Rows from block 4, named by matrix and row number. Rows with one number belong to one channel. Each number is 128 + 32 x the weight over the matrix's rms, rounded and kept within 0 to 255. All counts start at 0. Numbers have three digits each.
# filt: filter width-3 conv, dilation 16 (model.blocks.4.filt.weight, 256x256x3), inputs 0-31, a 3 kernel for each
# gate: gate width-3 conv, dilation 16 (model.blocks.4.gate.weight, 256x256x3), inputs 0-31, a 3 kernel for each
# out: residual pointwise conv (model.blocks.4.out.weight, 256x256x1, transposed), outputs 0-85
filt.121:130148083139174094115163094121109120155112157096174120114139140128110111119109182144083067101101141132130064164128131092166170100167152111157060115179120129121138137108100181113107103140155115145111118139140101149157131154183117136133115109137171136090141178140094168092111103160166110112
gate.121:115122142113105108060099155094144148118189141075133132092175107112195148111158114151104169136142144190184099090128133183169133081097142139091152075189132146141100124145105184123138138149172128140162088174139143140096151168141075221198123145164127101137125137134099130174204144106210106110
out.121:209072194113133075078098224159158076022120131250144106189204118049244062131209067212155162196202125053118147153062095082063055207177193203131107056150223207096123160107133190139095193151069060180175174066148077015146070071127086150043045159164087182141092146
filt.122:201084139080168089129123111170043127151104127141147161182148115155163143073118184112135147119117107127097111172148146028194121174129122130095161133156145147155106140120125152115128079047147144100154159169133087130150082159097158106169092112095123043091115091155129113165128145119170110105
gate.122:078082110111100079123102144105167130167157167126147146125133105083147200141195069153072117190128113119111156111107118136119128105141119109185127192093172160100140134126111075144111113164122123177112146133152135198161143125149154204155165139154144170108146070097071164122108155127082214110
out.122:122149138110094182110107117114160145129154131128055126127157116088127114111120118102109134152136099117128135125172140177153126120092157163140125128124113140160163099104140133104126102160144163085075121152101206139074185111163118152125099174106174158106176152
filt.123:154131168150185143215098074083092086123141150190122117097116067088151122100207160071162146097139181083194125095168083155110174162153145113156096098121141155165099147120167131133164136124109098097141119155077138150133107144113094151104089134162132128168100096057116125130174143132147114137
gate.123:146104078095111129111127083128109139161129121079122116158140084133165136168116154130158142159057157117096113111073117051218106087170107152109097087173126101141182115142174104124131062175162202105153133129129057172120173125102088102144194069158148140155176124110089137117133097150159086124
out.123:140079179116122149137113115128163116096163118109120123160117105085163126121132129180151125117146123132155130128134110093081094155087111122144138135098180241145181114146159177144117158124126130139151160101103113141143134106162115151099138169177056129136127150
filt.124:132116128079113139115134104205118109202150111124122137182132146153155150166119116157109138079136146209141047115118091121144116134076104169147178138121154101117072092169158176086056117121183145117147135109137141170070160137151187165127118143163132099189167116123066122168135126132128164127
gate.124:092105118129090134153115149138160129181153143089115162156122075173129138088063177132062128110175086051099161059127164162119114111140152146133095138132207152112163155076127152121127148179127094198129176121114138165102128112154069175137151114125133102077168094113187170121117149139101118120
out.124:122096113133146133115132124120110075119151107111182119099143145104126145059159118127111180085117156124138118155096124072140196186112118109120119122118103135043108102164106091168164107086113118141124111165143164111160147156132135105135116128130164129074115107
filt.125:096119078081116207147153116140100124142117149127125135113135138168104141146132125127124124130144089124149130080137102171103149087203094129132130156171096152111086129147083162143111118180118103140129164069157078111140127175151128138136154121142144159117177152083150118147121127131141155133
gate.125:060066148054129147126121088133119122171165162113077090100105140154149164108171057112110145166100116164139167127043137089152158108113174111135087165064154174089175089128094135105173197120149180134088158132128100109137154178191155111127108142137132091129129144150145191156125146147048158160
out.125:136109150163200069038176168084145138127106037126201068091158144178153148093123097180139194068072163135197174088123052082085181172179182160087116112192103164067110093223150156152083220069116163103082137083120129109149211151117151073128169140066094155074116186
filt.126:173094107140080147075116146148187180157133153137122105111142131105118037148194142127079115080136103180134152135124096135152117110107119194143102142075118123152136186150146190153149158129142049147122087136103112094128132140093134170158202168156194147211112069097150160145151116141190139136
gate.126:093123118133110133047148113096178152150137097063132111091094143086120145185147162127058177157128140159114093095136085108181093153124129167169133135141107072154125114172115098106062151153126192143106118103117138147185086126120135173118211172137193168141038120115138136139119136204133140108
out.126:143128079153149092129135145124152155126151105119108074092113127126142175074144102138115162097191131156134118115129104176145192102176137144104071096149149159165123124150148093104139182140117139091187135094188141170153118157216130076178107123132131148082132122
filt.127:092187094120144135098175090133148099117153146118124099121254117172119074135145112130137093177135134142115099031131162147135116149161173121185142182125163168053113120162159119125104146117061113193092166094098101124136153132095159147076091086141131086182156192125139102111162104124134098160
gate.127:106078114091168117128126085168149119157099134071096115121099112154116108160171110114146166162134162200147101074136144099110161079174139103162079144154118144206158111144122128121185141163148149150129122122127127145104155123121179139085139108107106194111118080140142149114177184142118205148
out.127:150121140153213117121178157130132176104087084151116109103137139140139179127119143139150151115123149167108167118103121129137149140167183101078125092155115096112083101149126102159136127072112131118087151117116122126148122167095130049197134161127090122104149132
filt.128:152162117145121085141141135150116101125058126168131118161163125150113104114112145100097155174116121116113095179118098112103130100100096124100180120151096175109129203147086095129201138043129131104095130090169128090148096138124106094108115086135145121151136179104151138103136096117133163128
gate.128:098120101087110151137015131133144134073174106106122127129131160132121105166140127145106081160203087166191141103217105096106161124157109221130152162113119114128071146121129107065143113147138142163181104108091140144143181113103096146142135169114161120133126111131129132172148154132090105157
out.128:139123142076130117100146119110100170076084093146101101117169155127167143116141102147085142136130118136110167089151116171141097077168109123122100077160158136143156144148156114118145137122087107124070119137133104095113161101129138139151157126101105128192101159
filt.129:124132144198132153103128155120143127178090168164139102142162127198121121164118160136201127096103124131146150080139134192187183213091182113059136095143111130202107180091147117144077160120112111096135131073121145161122143105127100123154120120129113141107132158108167080114148108097133117161
gate.129:112108121100076091149143173149147104145129110106147103124108117157121137142114137148095126169167144163146121123140139184107121104163114105075105125171162168126139134066129133146114179119113124166123171133123134173099111208151152168138126161170161105166137071136118045165081120124128174106
out.129:139127086140154118113134130087123132119162109122170160124128111164113176114149119156202153099120162136173139113152146120149113172153159086120131124166169118127101109130105160153123165100172134063150114118159100058150151163143121088155131119090122116142116121
filt.130:103094142117075133077194114113180116114152104135134120090142120145133151154142164090080170142134122145147138069151124160150104114099147133107101109164065155135137113122172138135114096152161153127117105121111135068150118199143088116120119116120165138115040172127110085136123166118184163114
gate.130:103135068126130133065110144160121111171104116116156151124102106151153085152183131131102106171158126139174166073115131155096128148100153121122092174077112180084136086159068138116122168168080167186188128106080134103111229123079137144127146192128149114159134087100136183162196109124130092180
out.130:109157080140138139153124147104080125143129163134135111129107155153128136126106120140126120119109125176125084141139101141143105106132140157143083163181167158078144149119098122149156107072102187116134133111107170090093137137114143096179109095151086169101052123
filt.131:128163118108149092146111132137126137167087192188108112151123123123099109081146116149134159067137157101097168128142133079134094122125141126071193082142117075124119141136079211158116126088122132184114153151170144133132119111135145143105173122112077123110131121150122068098121112185112076133
gate.131:128122174102187138183132183142130176135146141087132137143130109113119123154115144063144139132145177149145081112117143099111123145142116240095145131190111139120150146144145109163121097138166117127122087096145146074126123092160042144143153142124212076124162169113130180154194068162164133143
out.131:076103125103116120127156143104134142136115133094105150120096144146117110117168137151138109138163154155128137167110158145122156096177134141111173131165120092124115129165194113095119162134151106124127132078127100124160128143139138133124178124088112133119120149
filt.132:138132171105111142104097145113151085144157083145126151217135095140150128168058149159140160064173126194137132173129116157111107113167083127142123089131116119130108150085160067120111101095153161149130172153145136154087117128106123116112154106133078102165151145090152075117128109132067134100
gate.132:067150119132116115133097093115131142129138172148098103149125062153133156188157101149150129075119134139126130138150092146147132131144137121108140075117116167149127089153064104113122146158125090115157189137165179206082155106121088140129126132161129135169153082058050072178118153157097168128
out.132:098090146115101159121126114087067103189149124099133184145141097097144104178109169152107133109104100125095119132131131110064126102107108126145105136099125138127132129111116131126153085150176190120125115129109117151146142117089117128132094194177132096153122157
filt.133:150129128088132158128157157142111093148107127080164179147121141165146144166058160095124161172142083123124124095198110204118122097165124143144075100177183162151114098068119049152117097145089115190116117204215196130167133157169112122123143047076077107106160155130100074085109121091059176149
gate.133:089129134130090176109116139134140102191127101081127112115150121192190100151113110189008098179110133080108133080050141133120114083116117114100114156229151133097120115152165062106079137096090102095079128054058093171109131185114122142109184104113147113120127117155117086143146107108127159163
out.133:139093149164136125093181121092119183101116073067139110076132174118158183122166092150153147125072126076173110117149097112144125168130144113125133104141138127088119104153133108154099146142094174121092156077149090106165199138184114122115195170096161113115144154
filt.134:108098143169168124093120157107056127129144119101188141097124152121089114140164138165169108189126107230126158164091142117183095145121168105127148146124146185141117137155112116142162110138124154129147131181121196092152103133104130165125105152117137173113107125071095110134172167110179125120
gate.134:117129153153143113150092112182090180110139170080107155130109128138122132110212130112110123125181141120104130121098110169115186137102111137054078145137116084167167116152110120150105088143136082120144092120083178062107129139130186127117179124157188141151088089097102151145092170085158140150
out.134:154105104134170131145149108096100136126085075122132165077117153171149149087113124147133135093150109101127147116122128112101170097130117105150106163110113072149136158127121139174152138103110119102087116158115096119103139118145125094121163106129142147151170135
filt.135:077112159099141172099079137088083179110147152096111142115101110161155156138144102135182166151147128133163118135092112106153090122121115135095172109165175095145164124123127102144103136136204117167107106125137157106141145144135152163123142153120103106154121099148144093137160150112132116112
gate.135:101088113156155105155084102128132066152109107108144135062100134153111112142144126148141147087157152175099136129171099099147144119134151130119093148210163156109158139084157132133123161125114111138114117086139112172164146110120106056150100140095117187101080041155160104094131146145120156158
out.135:112170051146117147143137119139109152171133094091144042109127196106161158145088161198148137131119137139194200065087120108101203096137105122112091169157163128163077184127136140124146102085107148101146144072135100211065174175128159170121081132141104150063051122
filt.136:129112137161116120146138114078124122042158136178137128165146128117151088112125116195105143076131161114174122155082167128182108149130173111148131089071149152122168143114121108099140069225121161156148158130134149118137080185084138091156157160133099155124182173137143174123095143124094107143
gate.136:152100145053139149168092095086158111018193124148132117135130152156120127152140148206184123159090120070163160103115113110176114072141122129178069137170098156174125199072167090106121207144109115140118134160107164201157120144093175141083142129158127141136141127135131130121133130117097091147
out.136:160153134102121132154106153133164138193099093119124128172169118111136138119139080135141138183127157149097113139144111142090111113175123126093150098096123165124085114149118161100077126153137106112100129131115122162134133087191180154147084167123065145185162083
filt.137:070145153121157150122109152119198158126149161079104096110139126082185108127121161128127122112134157159146169104135113107138146140168155061161147121135131127176120146106118172149181088150128107188168118149112154114108157119155100137111117147081160074102078128157137146096154188123202150167
gate.137:119105130074162172082086116186133081168162093077110162120100133161125089179116108087148165214132121126155100211095134161148131141115084149188127124122173120149138101107145129159117136170103155107103135124097119106164139099090144142102151147187092172126160095132137112120201090137161133119
out.137:125180086157143126209128141107086148128116129114125106122170149132131149053129136040127139119149148141133148084093167140151109117126154131108177137144154117165146159120155146137153149123149133086086150059181182144127133121070099134162146117169142129099114091
filt.138:146132149153133151180102094132124137018146125140123158157122152132148124138124166172088106104154098080126134171126149115088110101144151154175119102156114174115122148156153069086094092125158147132103140121088106187108085196154102193096115137093179162102140111116128129097089118159074123146
gate.138:045144111079152111126098151029097147129216117120123094118114165132165113136152123176100139125174105084117108054114164118157124177075129076063136165153119121127133100079112090101074136190156158180101094159109136181133115136141147226164183137137108128128097137134125119133137099150112142113
out.138:145105166131106148109154122134109113153140149098128106144155113164101102141112108140195101101154113145124095132104132118120045131140133131117173141170151176173109155122118179082156190173139138166145147059142055187096119082121109134160102192182170112197192167
filt.139:136150171112156138188099120074153153140139125206104122133154108198117097146135164117135139112143085096119147114118153139107127143143109206125153161138122105152156122094182147136175151109126123149122190139127154108106155080120149143109118119140092120131130148135132086157166109129170122123
gate.139:100099141117153150189036151149135186121135128158090124137105134186104116094160096116171144195140119180134127136122106103142126119125134172086118140105131116117108106114109092102151151145197072155119082132113128157114176106186153086131086142087088117130125103170143082165193200067126132126
out.139:152091109172124135128192207081121181098079118095158083125123154159107228061150099126125158078120159145142131126199081136169178116229203129072103063142090135105139058205185064131129146103072093088051112144121090060191168161159129045147122164116140185121069193
filt.140:101135130156124119150094172112091106153139095136101153109122154141149126153123112107060143148130133140097093124116133154169125162160146118023150124085063118131139143161133162125110165142097122153112130125139183135126121156142182093136128110153096072128106133193099193140111076158117165083
gate.140:111116131129156143098097119181046107118121180062117142114073167177143138163127135057178101161103130162154152092139146168206116093130096087056121143165130137143101123114162060138113149185161151108101128145119122104080145148152133112079119144100162093122122109114186121131198134116159122131
out.140:121152105132162115172197110099109173168082066162169094158098164123130200116123116113157148088082172166160158091084142140124123133163099112085125144143127100082072102191135075218110097097160152151122114147124125140137141113081138066111132048101089127065111084
filt.141:150095106062157145128127167147106147142171110121119112142118122096166094146138106137155173127181132102189153135075151126190078075137121122171165159119085132079154127120154138148137120238114158120125137147129109173111156128105171151169162119117160100144130110155154155139159146120137147084
gate.141:166117109138099084119087148042114069121134095094115165165075147195165133123195123167110139151148120064193104104089070111103103129113149106157113141079140162082101187103120146125113157135113132134133151117135107162091129108124159123117140116140076142128192057148177137126211127105101135136
out.141:139135102127110162120152167103116150134097137172115135102149149162087151131137168167130125125186121137150115124137114108145120113147138111118176121151115125134099138136127091125119117103132120150132104136160144065138126129129120115143144110127119145114129127
filt.142:165139121224117132096145177119166119102086105113096164098182134106141164073150133168144064171094117172125120142112124107176134141110121108149143174109135095088159110141119151084090095115151063140147063131132155116112069113142018134131107134120135080113120244139123126112124110119162081115
gate.142:174141116098126114141102103179154141108179112070140093133149148058149156152198149139129131100173119144142129129093144109153169143089172132084088115153088094121119098069154170137122082161099106115109065126149096127169111178136127171111087137132128040116136112104153153151144132130161110155
out.142:050078163138096154174095104134132103114124121122088158107139105094091150151156110142138109134123109087064130183159151118185122102107108177152126142103183087144138144080149128080185128171138127124109148132121127174148141082163128139153125142137168125105162104
filt.143:127161091131167138146120145153118122125151093143096166100121143087144112108125097102158093091186131150176111096132140099132130126138104147066103124122142080105094135095122129117149141136090146150190096166119133120098137086157166193129138145145189097141043163135107121143118113080170035136
gate.143:099120115146130121155069125109142155114126090116158115121064102180079163101204137099114154117135153157134129115077123080187112218063122101104126167082179107148130132141122146160119139149142111133117144166113108068118145193147057114115144170101102140135069111130096195143178110175206118142
out.143:164139133126151126090125173126138179151131154096127090125178114165095115113114155119136139144087138160177152115116139148128109176133160136198120128123126118119086135147126138152114148134097071128079174161097097071118144148126154149122116133124150148141103135
filt.144:184118121074130144162100209091163152164095141101108158090120154104105091166129114115168121225045096083109083118142158098154109094130104066186078124183110203096145107065111075124122141157128144166079149228139166167131159172078088183108147118101137183159109126173158101073202102110092155091
gate.144:098147145076088137109114110123153088190107079082114142112151134169148117167113112144156149183138118137115114107128088172109106090150120163181080142175164132206064090135134157061155123171163063112167133188108137130120132186159128113100118099125152151148087105131111112150193162092170132162
out.144:122140157087152167143165075118099141150156160070148109075121114085117146131123161088133151112128128171144107144138159127173150112126108131180094159165093130128142104180091132142127136111132162103090135186135112134061174179092100110120109139121121119144164125
filt.145:127167088154128146175118086115175164105131176177128102159173136168140156115176086087128164119102141119170134142122183118124135141126146114159080153096162093125143169167144119113139051178112103139121106072174161102127104149135133165124111118089067125095132140138117159097120153106088132094
gate.145:112081134101119141106082096156079135153160138108109124120116132187128129121140120162125165153171114099141153122111125101081093071160134096140179133116128112085065137052148135133121106125146055197132123141086160136136105195170142153051150129062099127076117113173152114136118231056130099177
out.145:158129171105034129105090130156164120157137151133020172166137098029204113196163131150128106167187108050082073162126185179145122103145096117188122113097128123169150188075134148105092128187165167162082150178115135102137117085159098170136092137132152150140194100
filt.146:139143101132153185127134116124027133167151116093165091142113102159117075110172162197100171121176117123104126194157097152104073112104118153120149107148140109201097184157151013068108192069127079099088155142135179241137156126082167131104174112112088179182177041122125101132132134112105142124
gate.146:103035142133154151051152090125142158148179151071123137123236103136117168183143142118213146176074120098139118125104120147157142133125159151210138154142111148053139169114154131117148151182151154122160102210172180143084126163129155222137155130131136128144116230132127196143156152146162175111
out.146:140120102053108114079080133118151101102090141172165184155165103139144134155149170100095100170136161119113128149113164129134114113110106160169111206131108090170160125146139120129116067141150097128175096076127103125103108116166163124114116142152156134134159103
filt.147:092172130087148101116128139150163059161152084088095157113090112168144123160120160086090153167156082113149114090127121153151159127168119151128082140143117105094121104109169180101132168095148183139083111136100165130165135145147127157145143183165124145152109077121110171112187162067153136129
gate.147:142111126143100122110084131202078105164150118144111147168091171099214156156157100116088175101138112153122112131101096146110132077108081145173103130139175153136120117129161136081111150144142134168106096142139104130126135136106160131114097081147173034106182126112178145139134138088104125133
out.147:174110131159132108135111177133145155137120143097203146150051102179166139098155150176170107120144157110177138067075172070127078123127106117127121119201131151129166129087154175205144135124082115113085085154148132151116116174091102139148150107123113166140115106
filt.148:106130113161167115151122090152088142160169107124140109159117129162145108085118161105109115085152187073113168113155100069078170113135130115067119128085096124114153076110143094146104110113131149143154125146081190147153104125101153126132041125215038097160110098104092141155093140142073142145
gate.148:145108123139158115126120093191180130097158149077113151122148139141115135148137118157147180149098093141162111140129129058160141153060092116164159140137090098119136121108114132100092128153165137140077110141123140126119134201159160146121108197093142110128119133110175160122135140182180113105
out.148:142137128089117139180121143155096125197122173167092221138078119118059099184134162111113080160198097115064101178109158137177107143065098127152135124085098164196182161084128125120154091164158111131167144144154158127125084079131163166147030141176153104143120125
filt.149:132159089171123121085178109102154154163116169110122124151150069130131146134056198173073113104123150109133132150150113154125099141165147150102137096183127122112153113115101146157118168060158148143133132094131111121164182113096117139099137157123079071138164176082133152106144123143168092099
gate.149:106151133029141185104043145153052103105072120081127094103094081148155129104147122125074107165217167150105085050087169129178122092166135146108108118155130131212163110094076082117105103226169140173171116123141137167104128168090132065169099120113112243152107058088144173134143158148200164151
out.149:122106124122201140171063103146143106163151121112087132123114108123114095137153135084133077118146138128127180153136187128123073141110118107140111126132144052180075115088083100131158074123158129138169156092076136148145082111122108201112131115150164078164116171
filt.150:156081076123091158156078073145122128099128139176104067149089166098160112173091128132128148104077187157091168136130082090144174127171133140065099118119121113156187086110089216119131143133162120115188136155124131129101113088210151099145109149149118098094097109146068145135138156132158077173
gate.150:087092131135146208095094151161132223115090103169122140158158115111116131170125111150130174156176106170125132188179105127118113130139148145125120103091191103139109141121178118050133129136041169117074072110127152126124123150145102108139098151137078141138098126136135098187212103162147114159
out.150:096147157122078117198138069101126119165143119118095129145118157142107121116118159151134108141110119194115117151163156140142125110100096108113148141193079107140116160156147115134163109165162149123132126088134143159087119056125157167153084110150162088103125135
filt.151:137073141121143166134099141143075110096191084151104143131062162135164148119162103151090122102125107166047148130106140156114126074087170113168157116127118148112117092095134127086078100151168081146157128223087109114101108111133162087107116089105090178122153113111143104132092171138098140153
gate.151:141122132169117125143133132122150109146117157098095133126173122108156159146149151075159162154161112107146113143122084117080149105180137102083119152156117089138162143137117201138083104108168158147130102122130123159148129175159133117106149118179059101127154151122121156114157170084129130182
out.151:117127128154150135146163078135140140075189090062131082115132135168116150126109121121097164082181126152134124128171114155096152102149163136112100102119139144110135105123134110130154116138138159087112107138135129144111109106150143131122144180105196121081136088
filt.152:119124169158163152151126130101147111072104093171126126102149127102124097096126122156074119111132082129151151187114162134017105188157143111129094133087099054119126022151121091136158085168097115112154140126104141176123078133118081179103101073106129124112096101107071106105127114117083130138
gate.152:145049113076125121102113130108179181110151149087104107078073134114132207127112087102157102137082163112148144150130114101099124120076125134145124056141120128154120079129114153154146171143126153135144100170113025073113131155166121166094072128118134073113065154146135140136171088127098141130
out.152:158173132100132129132151139132112114121177173113110094143173081125142120151116195133149134149136116109107118111089146160129082116108099096133135116081167145148168133096120096105106099160178119168095135142106115201105110142153100158078072134092174082096131126
filt.153:101185127145135128126123128112160161217115126116114122157084130145097178139084166153161134093152149190071147109159120147110143166157103175028125081113120114126166159162090101149141178084160062170119125074178144114093154086145128136114136145135134134127152136138133120108081137117103146138
gate.153:100143085149057141123120175134116128119117158053157140124038130109190133160216120115107131114088154134216106080117109163129123115118058115153085132126133180102131126150131160147147106168133142215129115101127098157124159177121065119133144197161152085123139076136163102183118162144148132147
out.153:145139149131168046107099149121121043100075121179198164142097152103176132123172095110166190132103175132096149136083131163083108114129146119131135088079129176113066080092147205200065138121157112167205107114181157104157134158083088135088147142091102122115084182
filt.154:136140147070159154143162116112059138082182139104139117087145120172096148131128097094103136152080081122042115140080168139136100191135106102111126154202111145078103151091078112129130101099149105113121139175157146111105177154083097144146189114062106115094151159132117101098165099073085121120
gate.154:102119121121160111111071200164127123148085142098099120104077108205065114144123161107107089095177194136117112111117080136138130156121076137092109172138107125155146123122120104109082172096134204211157102091112074151130180085179102143154087150159094164174165078107152175109117119147166154160
out.154:041159104151149140147159119170116085105092153143153147079115152137094110105112136086114130124093117146129116072122110172101124108035134103186131172119136099144085117129144150182118074137107157134139128128103177159128135162093143171166120065153141096129162073
filt.155:118131104079140165114132156146134106141122162110147115103074102081151119109150150031133129149134165097151148063127130172126099100120178086110118146129143059154136107147141160140106120156127197134120089084090109130172117139129135151104157110107133097128113122108154111129137119177203128160
gate.155:098149139068148061156113129121125130134142117122116124175113102130150181114103141118123103112159122192109108114092124111145148131118098145078098148139179187156150123127087181121093193134125136201120167115144076140211194153156149090158070111170138182132230122137122141137113171104096198072
out.155:136153142173150170172151131142097149170099086152145085125078093163121119104137083100174093141155145133151146090131151085135126181124148096110101108174146147138074158109121144162068112091072146096097097106179101131133150139131151165127109111091154155143040150
filt.156:197099131199127108139098110231151168133087095119149136221139131063104113113150105137129159124122109126126092116152106084107139142111117167116107132185159072165117216167155130111155129114106084090162039110075137179162137145111108131156138086163134129130146124159148072171097140080142114124
gate.156:088080151095129138119060110067113085124148111110085115090124129151165144172120133080110149159150119118132127135093139111171111084075102058153108148151187129115188094124150092129175132149145108138138143114121154178191103122163109138102137085109143084085125133129108109102125176105128121155
out.156:160181149131113122163124070142116146073155155133099196119149079123126074164134223140106068195209110057136119167185155138131125127150106141136101116058217143144146112092068138128106095152201109179166173116131128140134085126143093151134152128119131105186087097
filt.157:111124127112092155109120083133166092096159129125115117129102062160159135095143151043151129138155136171155159101130130146124125116097122121133145187119129114136155068154134049138167145146144155141135095108155105159119153138094237184147120106149166167155063160120137191093143149155162154141
gate.157:135117073155119120089110150097129158101106136133125090149143118109115090139099090114167162092121095123140111147123124083127136204161133099183131173157137145117086149167088151135165160154174072083173116142106138144111106145151085109105115137117152129150111168142089167136071135122129058117
out.157:125155156130134111110114107136070121121144173173120172148178147138138110143106086103128158154084123113115126138119120143132098145133127124111101158076146099118106129138140131153071073114143088175140100119155103111163087111097123115148147118117085157126135165
filt.158:165140103126221113113155056182150097121083109126150122116153119074107145101110140143081095163115145087122118191103131135108163091200134137126090097115191092178113068142143109135112097114134093102119116126091074195155123118123149100112080184131111154150149125061081206104150125147124149141
gate.158:103074099096183112115083155116110108121128127065160113118075124127114166170166118133062154189146133131152109100145123148148115103089151112110167187125141137092123143053112118081169125156150176172103086103172109126137168089146135097102153162089187109105089124153152159109131145109161147098
out.158:155138144085104101154140139133135072098083153159127126096170169111124120100153105152135164157183099092115138153084143050114142143130177108117059117094096153131116147160149200129126158174159105140153119100152107108123082153099113055091089113159154118126116129
filt.159:108152140093125136112110215141122076161101116092110189075104213123119127139188067121061165208122053123134118149075144119173094122143154114179113149123142160064126080189163179134097147063082152159057066079221132154118112187107117117143095191150137092097086110168115111112180131067154125122
gate.159:048091128162131146106147098121094132145121158071164116129186076140134137114163131117110167133167104150120137140060156107185125170106110110100101176103142098118156063121156137084143187212127168141108096102160102138081161164125125142126115179132142089165120093128191093143135133132188105131
out.159:042193078145183170180123120108075185146176109098099145124056139194099171091094168068058106105108107161132126077215153103167195147098149094127143156086084095140064113088138117160136098133120141141131088170110156148076124160091190051121143078086218113090103108
filt.160:125074177079126147142094147080093144152132148105150121102136099144166097147166089158141123160086172153128132148075153134165167117129098065120118099149138137080188165118108097108132126165137118129064116108132172146144103073143128085126121155163069119126103114167145105074143134113132125102
gate.160:105127143048129097131131086158234140145123119134088080147102124160101129153137150090097087171198112191164151106077103060102157183092164184191104090128148097172146025111069196145117145165146161143192132145113139137155174124095152159147160135146127156110138112095156155127151189141152144130
out.160:163126117137149120102104165097103107120117152131231072136154123112142123078133087119131142115080140180165168107111162101117191141141154122096081143150137176112063111109150167131115127134137139141161142121134123111109157163046147075158132102129108112089105154
filt.161:155074103158124123151143114140130161114110169152176117181084105138146118104145144080156097093063122122099168166130097126080113151116134163141120089131081072128143115138122138166127073142178078110097140178157114097072126106111116150112180097111126069145117114110108126149087117174111085137
gate.161:124128127146092055172105148145166125123097129146129130109139145150147136135082106132152091166140156059128128062137145204086136091113116114105116147135110136165106184089084103128111101154152112107115086146065112155126125151128044141135127079105072124103106160134126185143123108164136093168
out.161:150178177175124179124136114137135189128192140136146098121117080114089094172118131105157093125185105121098124152161151136171132131116093138111161072103101103162154146205130174108133129168093123133135133145097113114099138135140121099125117120109135124176108093
filt.162:116137154131143137101164132187084162145123121131113105155150130083149120098114120094197116116066130172168119152165108128003106210152124137086129137111084088095110110092155102137137117155057135147131086118139121099157084170088117112099094147144174074107124142119166130098108127112128145147
gate.162:109117138078144107102122096255194127145072132093098105131116145122141148114151074036072090166167120157148118085102113098177141155074099136090145119110118141161124151088143178087090080139124190140097128060106109078142153155137142167116160150170185118114143142135208132156129132139137094155
out.162:109120181042099104134073064166108128090115145164051182151127117101147107144126155147170072218177122150102141158183193145120166093138084138106125101084120104098161085154113159095189119157152165130143131171161140196170140103135129128143150249171148146184123131
filt.163:146081214162179156102119157146081131109053176055134179148172146125072127144132129139112115068104123094175113075148178163138087153193102140053100133159066158126157117134140123111087100095121180115024116087143131120141134142027096083133121157092166119138141075109122140086128121119120184076
gate.163:070066168098119092093120116152114154198110171087101142091103125126106160149182112106145119129146145154153144068117124134185114174147080100141094183073151108150144120112118163109112136161104166142165140121084109155098177142106188123156162154158134168126088085171127133125207104081180155145
out.163:120122132187108140126157092101135138147142106114105138126110137173068188125136199074161140109112112174135088145195199114148165081147109134102139137131119088148141068111111049112127097119173187109084130154079196137114127094081146083172142120154162097131096101
filt.164:183119103071175098089132089182102130150099123099121147187151124092080117083161190144173116069149083148017144133186137086130126111152162096122150169142093117115123110183111179125128037080133119146100138151143069109111131143089058161142095100098163108127149117119106097123133132125172150094
gate.164:155121077171133117199102141070174133083153130143085133169117136158140133097108112189150134187119136096195166154169082070140131158171118120100098167086123166179149148079105129096129164127122145080143132130130165147105100171148136149092153106141168136105139109095101159125059150149136146079
out.164:145117133170118136121137136101150155160140111131121113142154151126121114146065147113109095159138137134118159151145146081138185110135163121157123154139170141082119136134103120126137118148133118150077145092146148073129133120117124132156148101102134126137137122
filt.165:072145116170092099175137144091110173050142133179099131093091125176154104193144143103157099070122127151115129164132112107084170117142116053121115078101103180146128179105106003095146163098126054104111135100095165123115096152158134086129130138143109134108044169160110101141076138137120131128
gate.165:174125155067111108100111164108146101131097140012127147142119110081158178124141130178094157158130150115083147112123150090100149128122042205097162113105136158148166159146124155105108138139144189144086171130099146134134154098134121127112137108134119104101141138130172150145160117149124142089
out.165:142086088122103121158135137137139049131153160155153137151089077142167104116126057156104167124121128138144145090107115133102137180122114095108113098156113157091143146102076195123130123127125131158093150150118135124165117115116102118085094167165151138145110130
filt.166:157178095149148064148166116082083171131097101160148083123144147135115121094121159179144129133161114115192133160086163103108143141126120153109140140160140142182102140120112121107159085151110126131110177144136139137108129138093124162132131145168106096154139158116088104100131070133101122185
gate.166:112113140093130162100097103158119174137223117059118127125125136165141159116075141208083112135162124190153188099106144117129108190117151197037142074197143167177123149095117122145130127141160118089092124132088185092142095173132107160136167145128120118121147104118154086101214169135190134139
out.166:174075133089075152104172120163169194113175202129086133172098135101075108141180162154126152108143102107078106164180132132136117124148163130144187138064176155097142153161135161113175162140158129151120147154114015091124141123153129105105111133157158121151115112
filt.167:166109075111116100111166112107208153111136147148099120110153073152083132176141133160129149169116150161163148161096160112116160100094111068151144166120066125082122008127101060166129188156135150109119145094186136060097141128128145114139106140139130169169076160106113168155145154135147184118
gate.167:138095136105112152142153140084099169116082165118131119089069139112114167157127156161121127168146105068154131075164132132114076122088135105080118147185102200118136182102102172107125097115143165212107187103124115093140130120161145128124100117117090095135192147113117156156131124161017088138
out.167:126117135150085120110153114105127104123119130149143156125114148117107152122089147148136196119115183111152088145120151150095141152096100100077118137124091078181143153146158158129098088093087110126177138157114121093145130106124121070133145156133147152141154128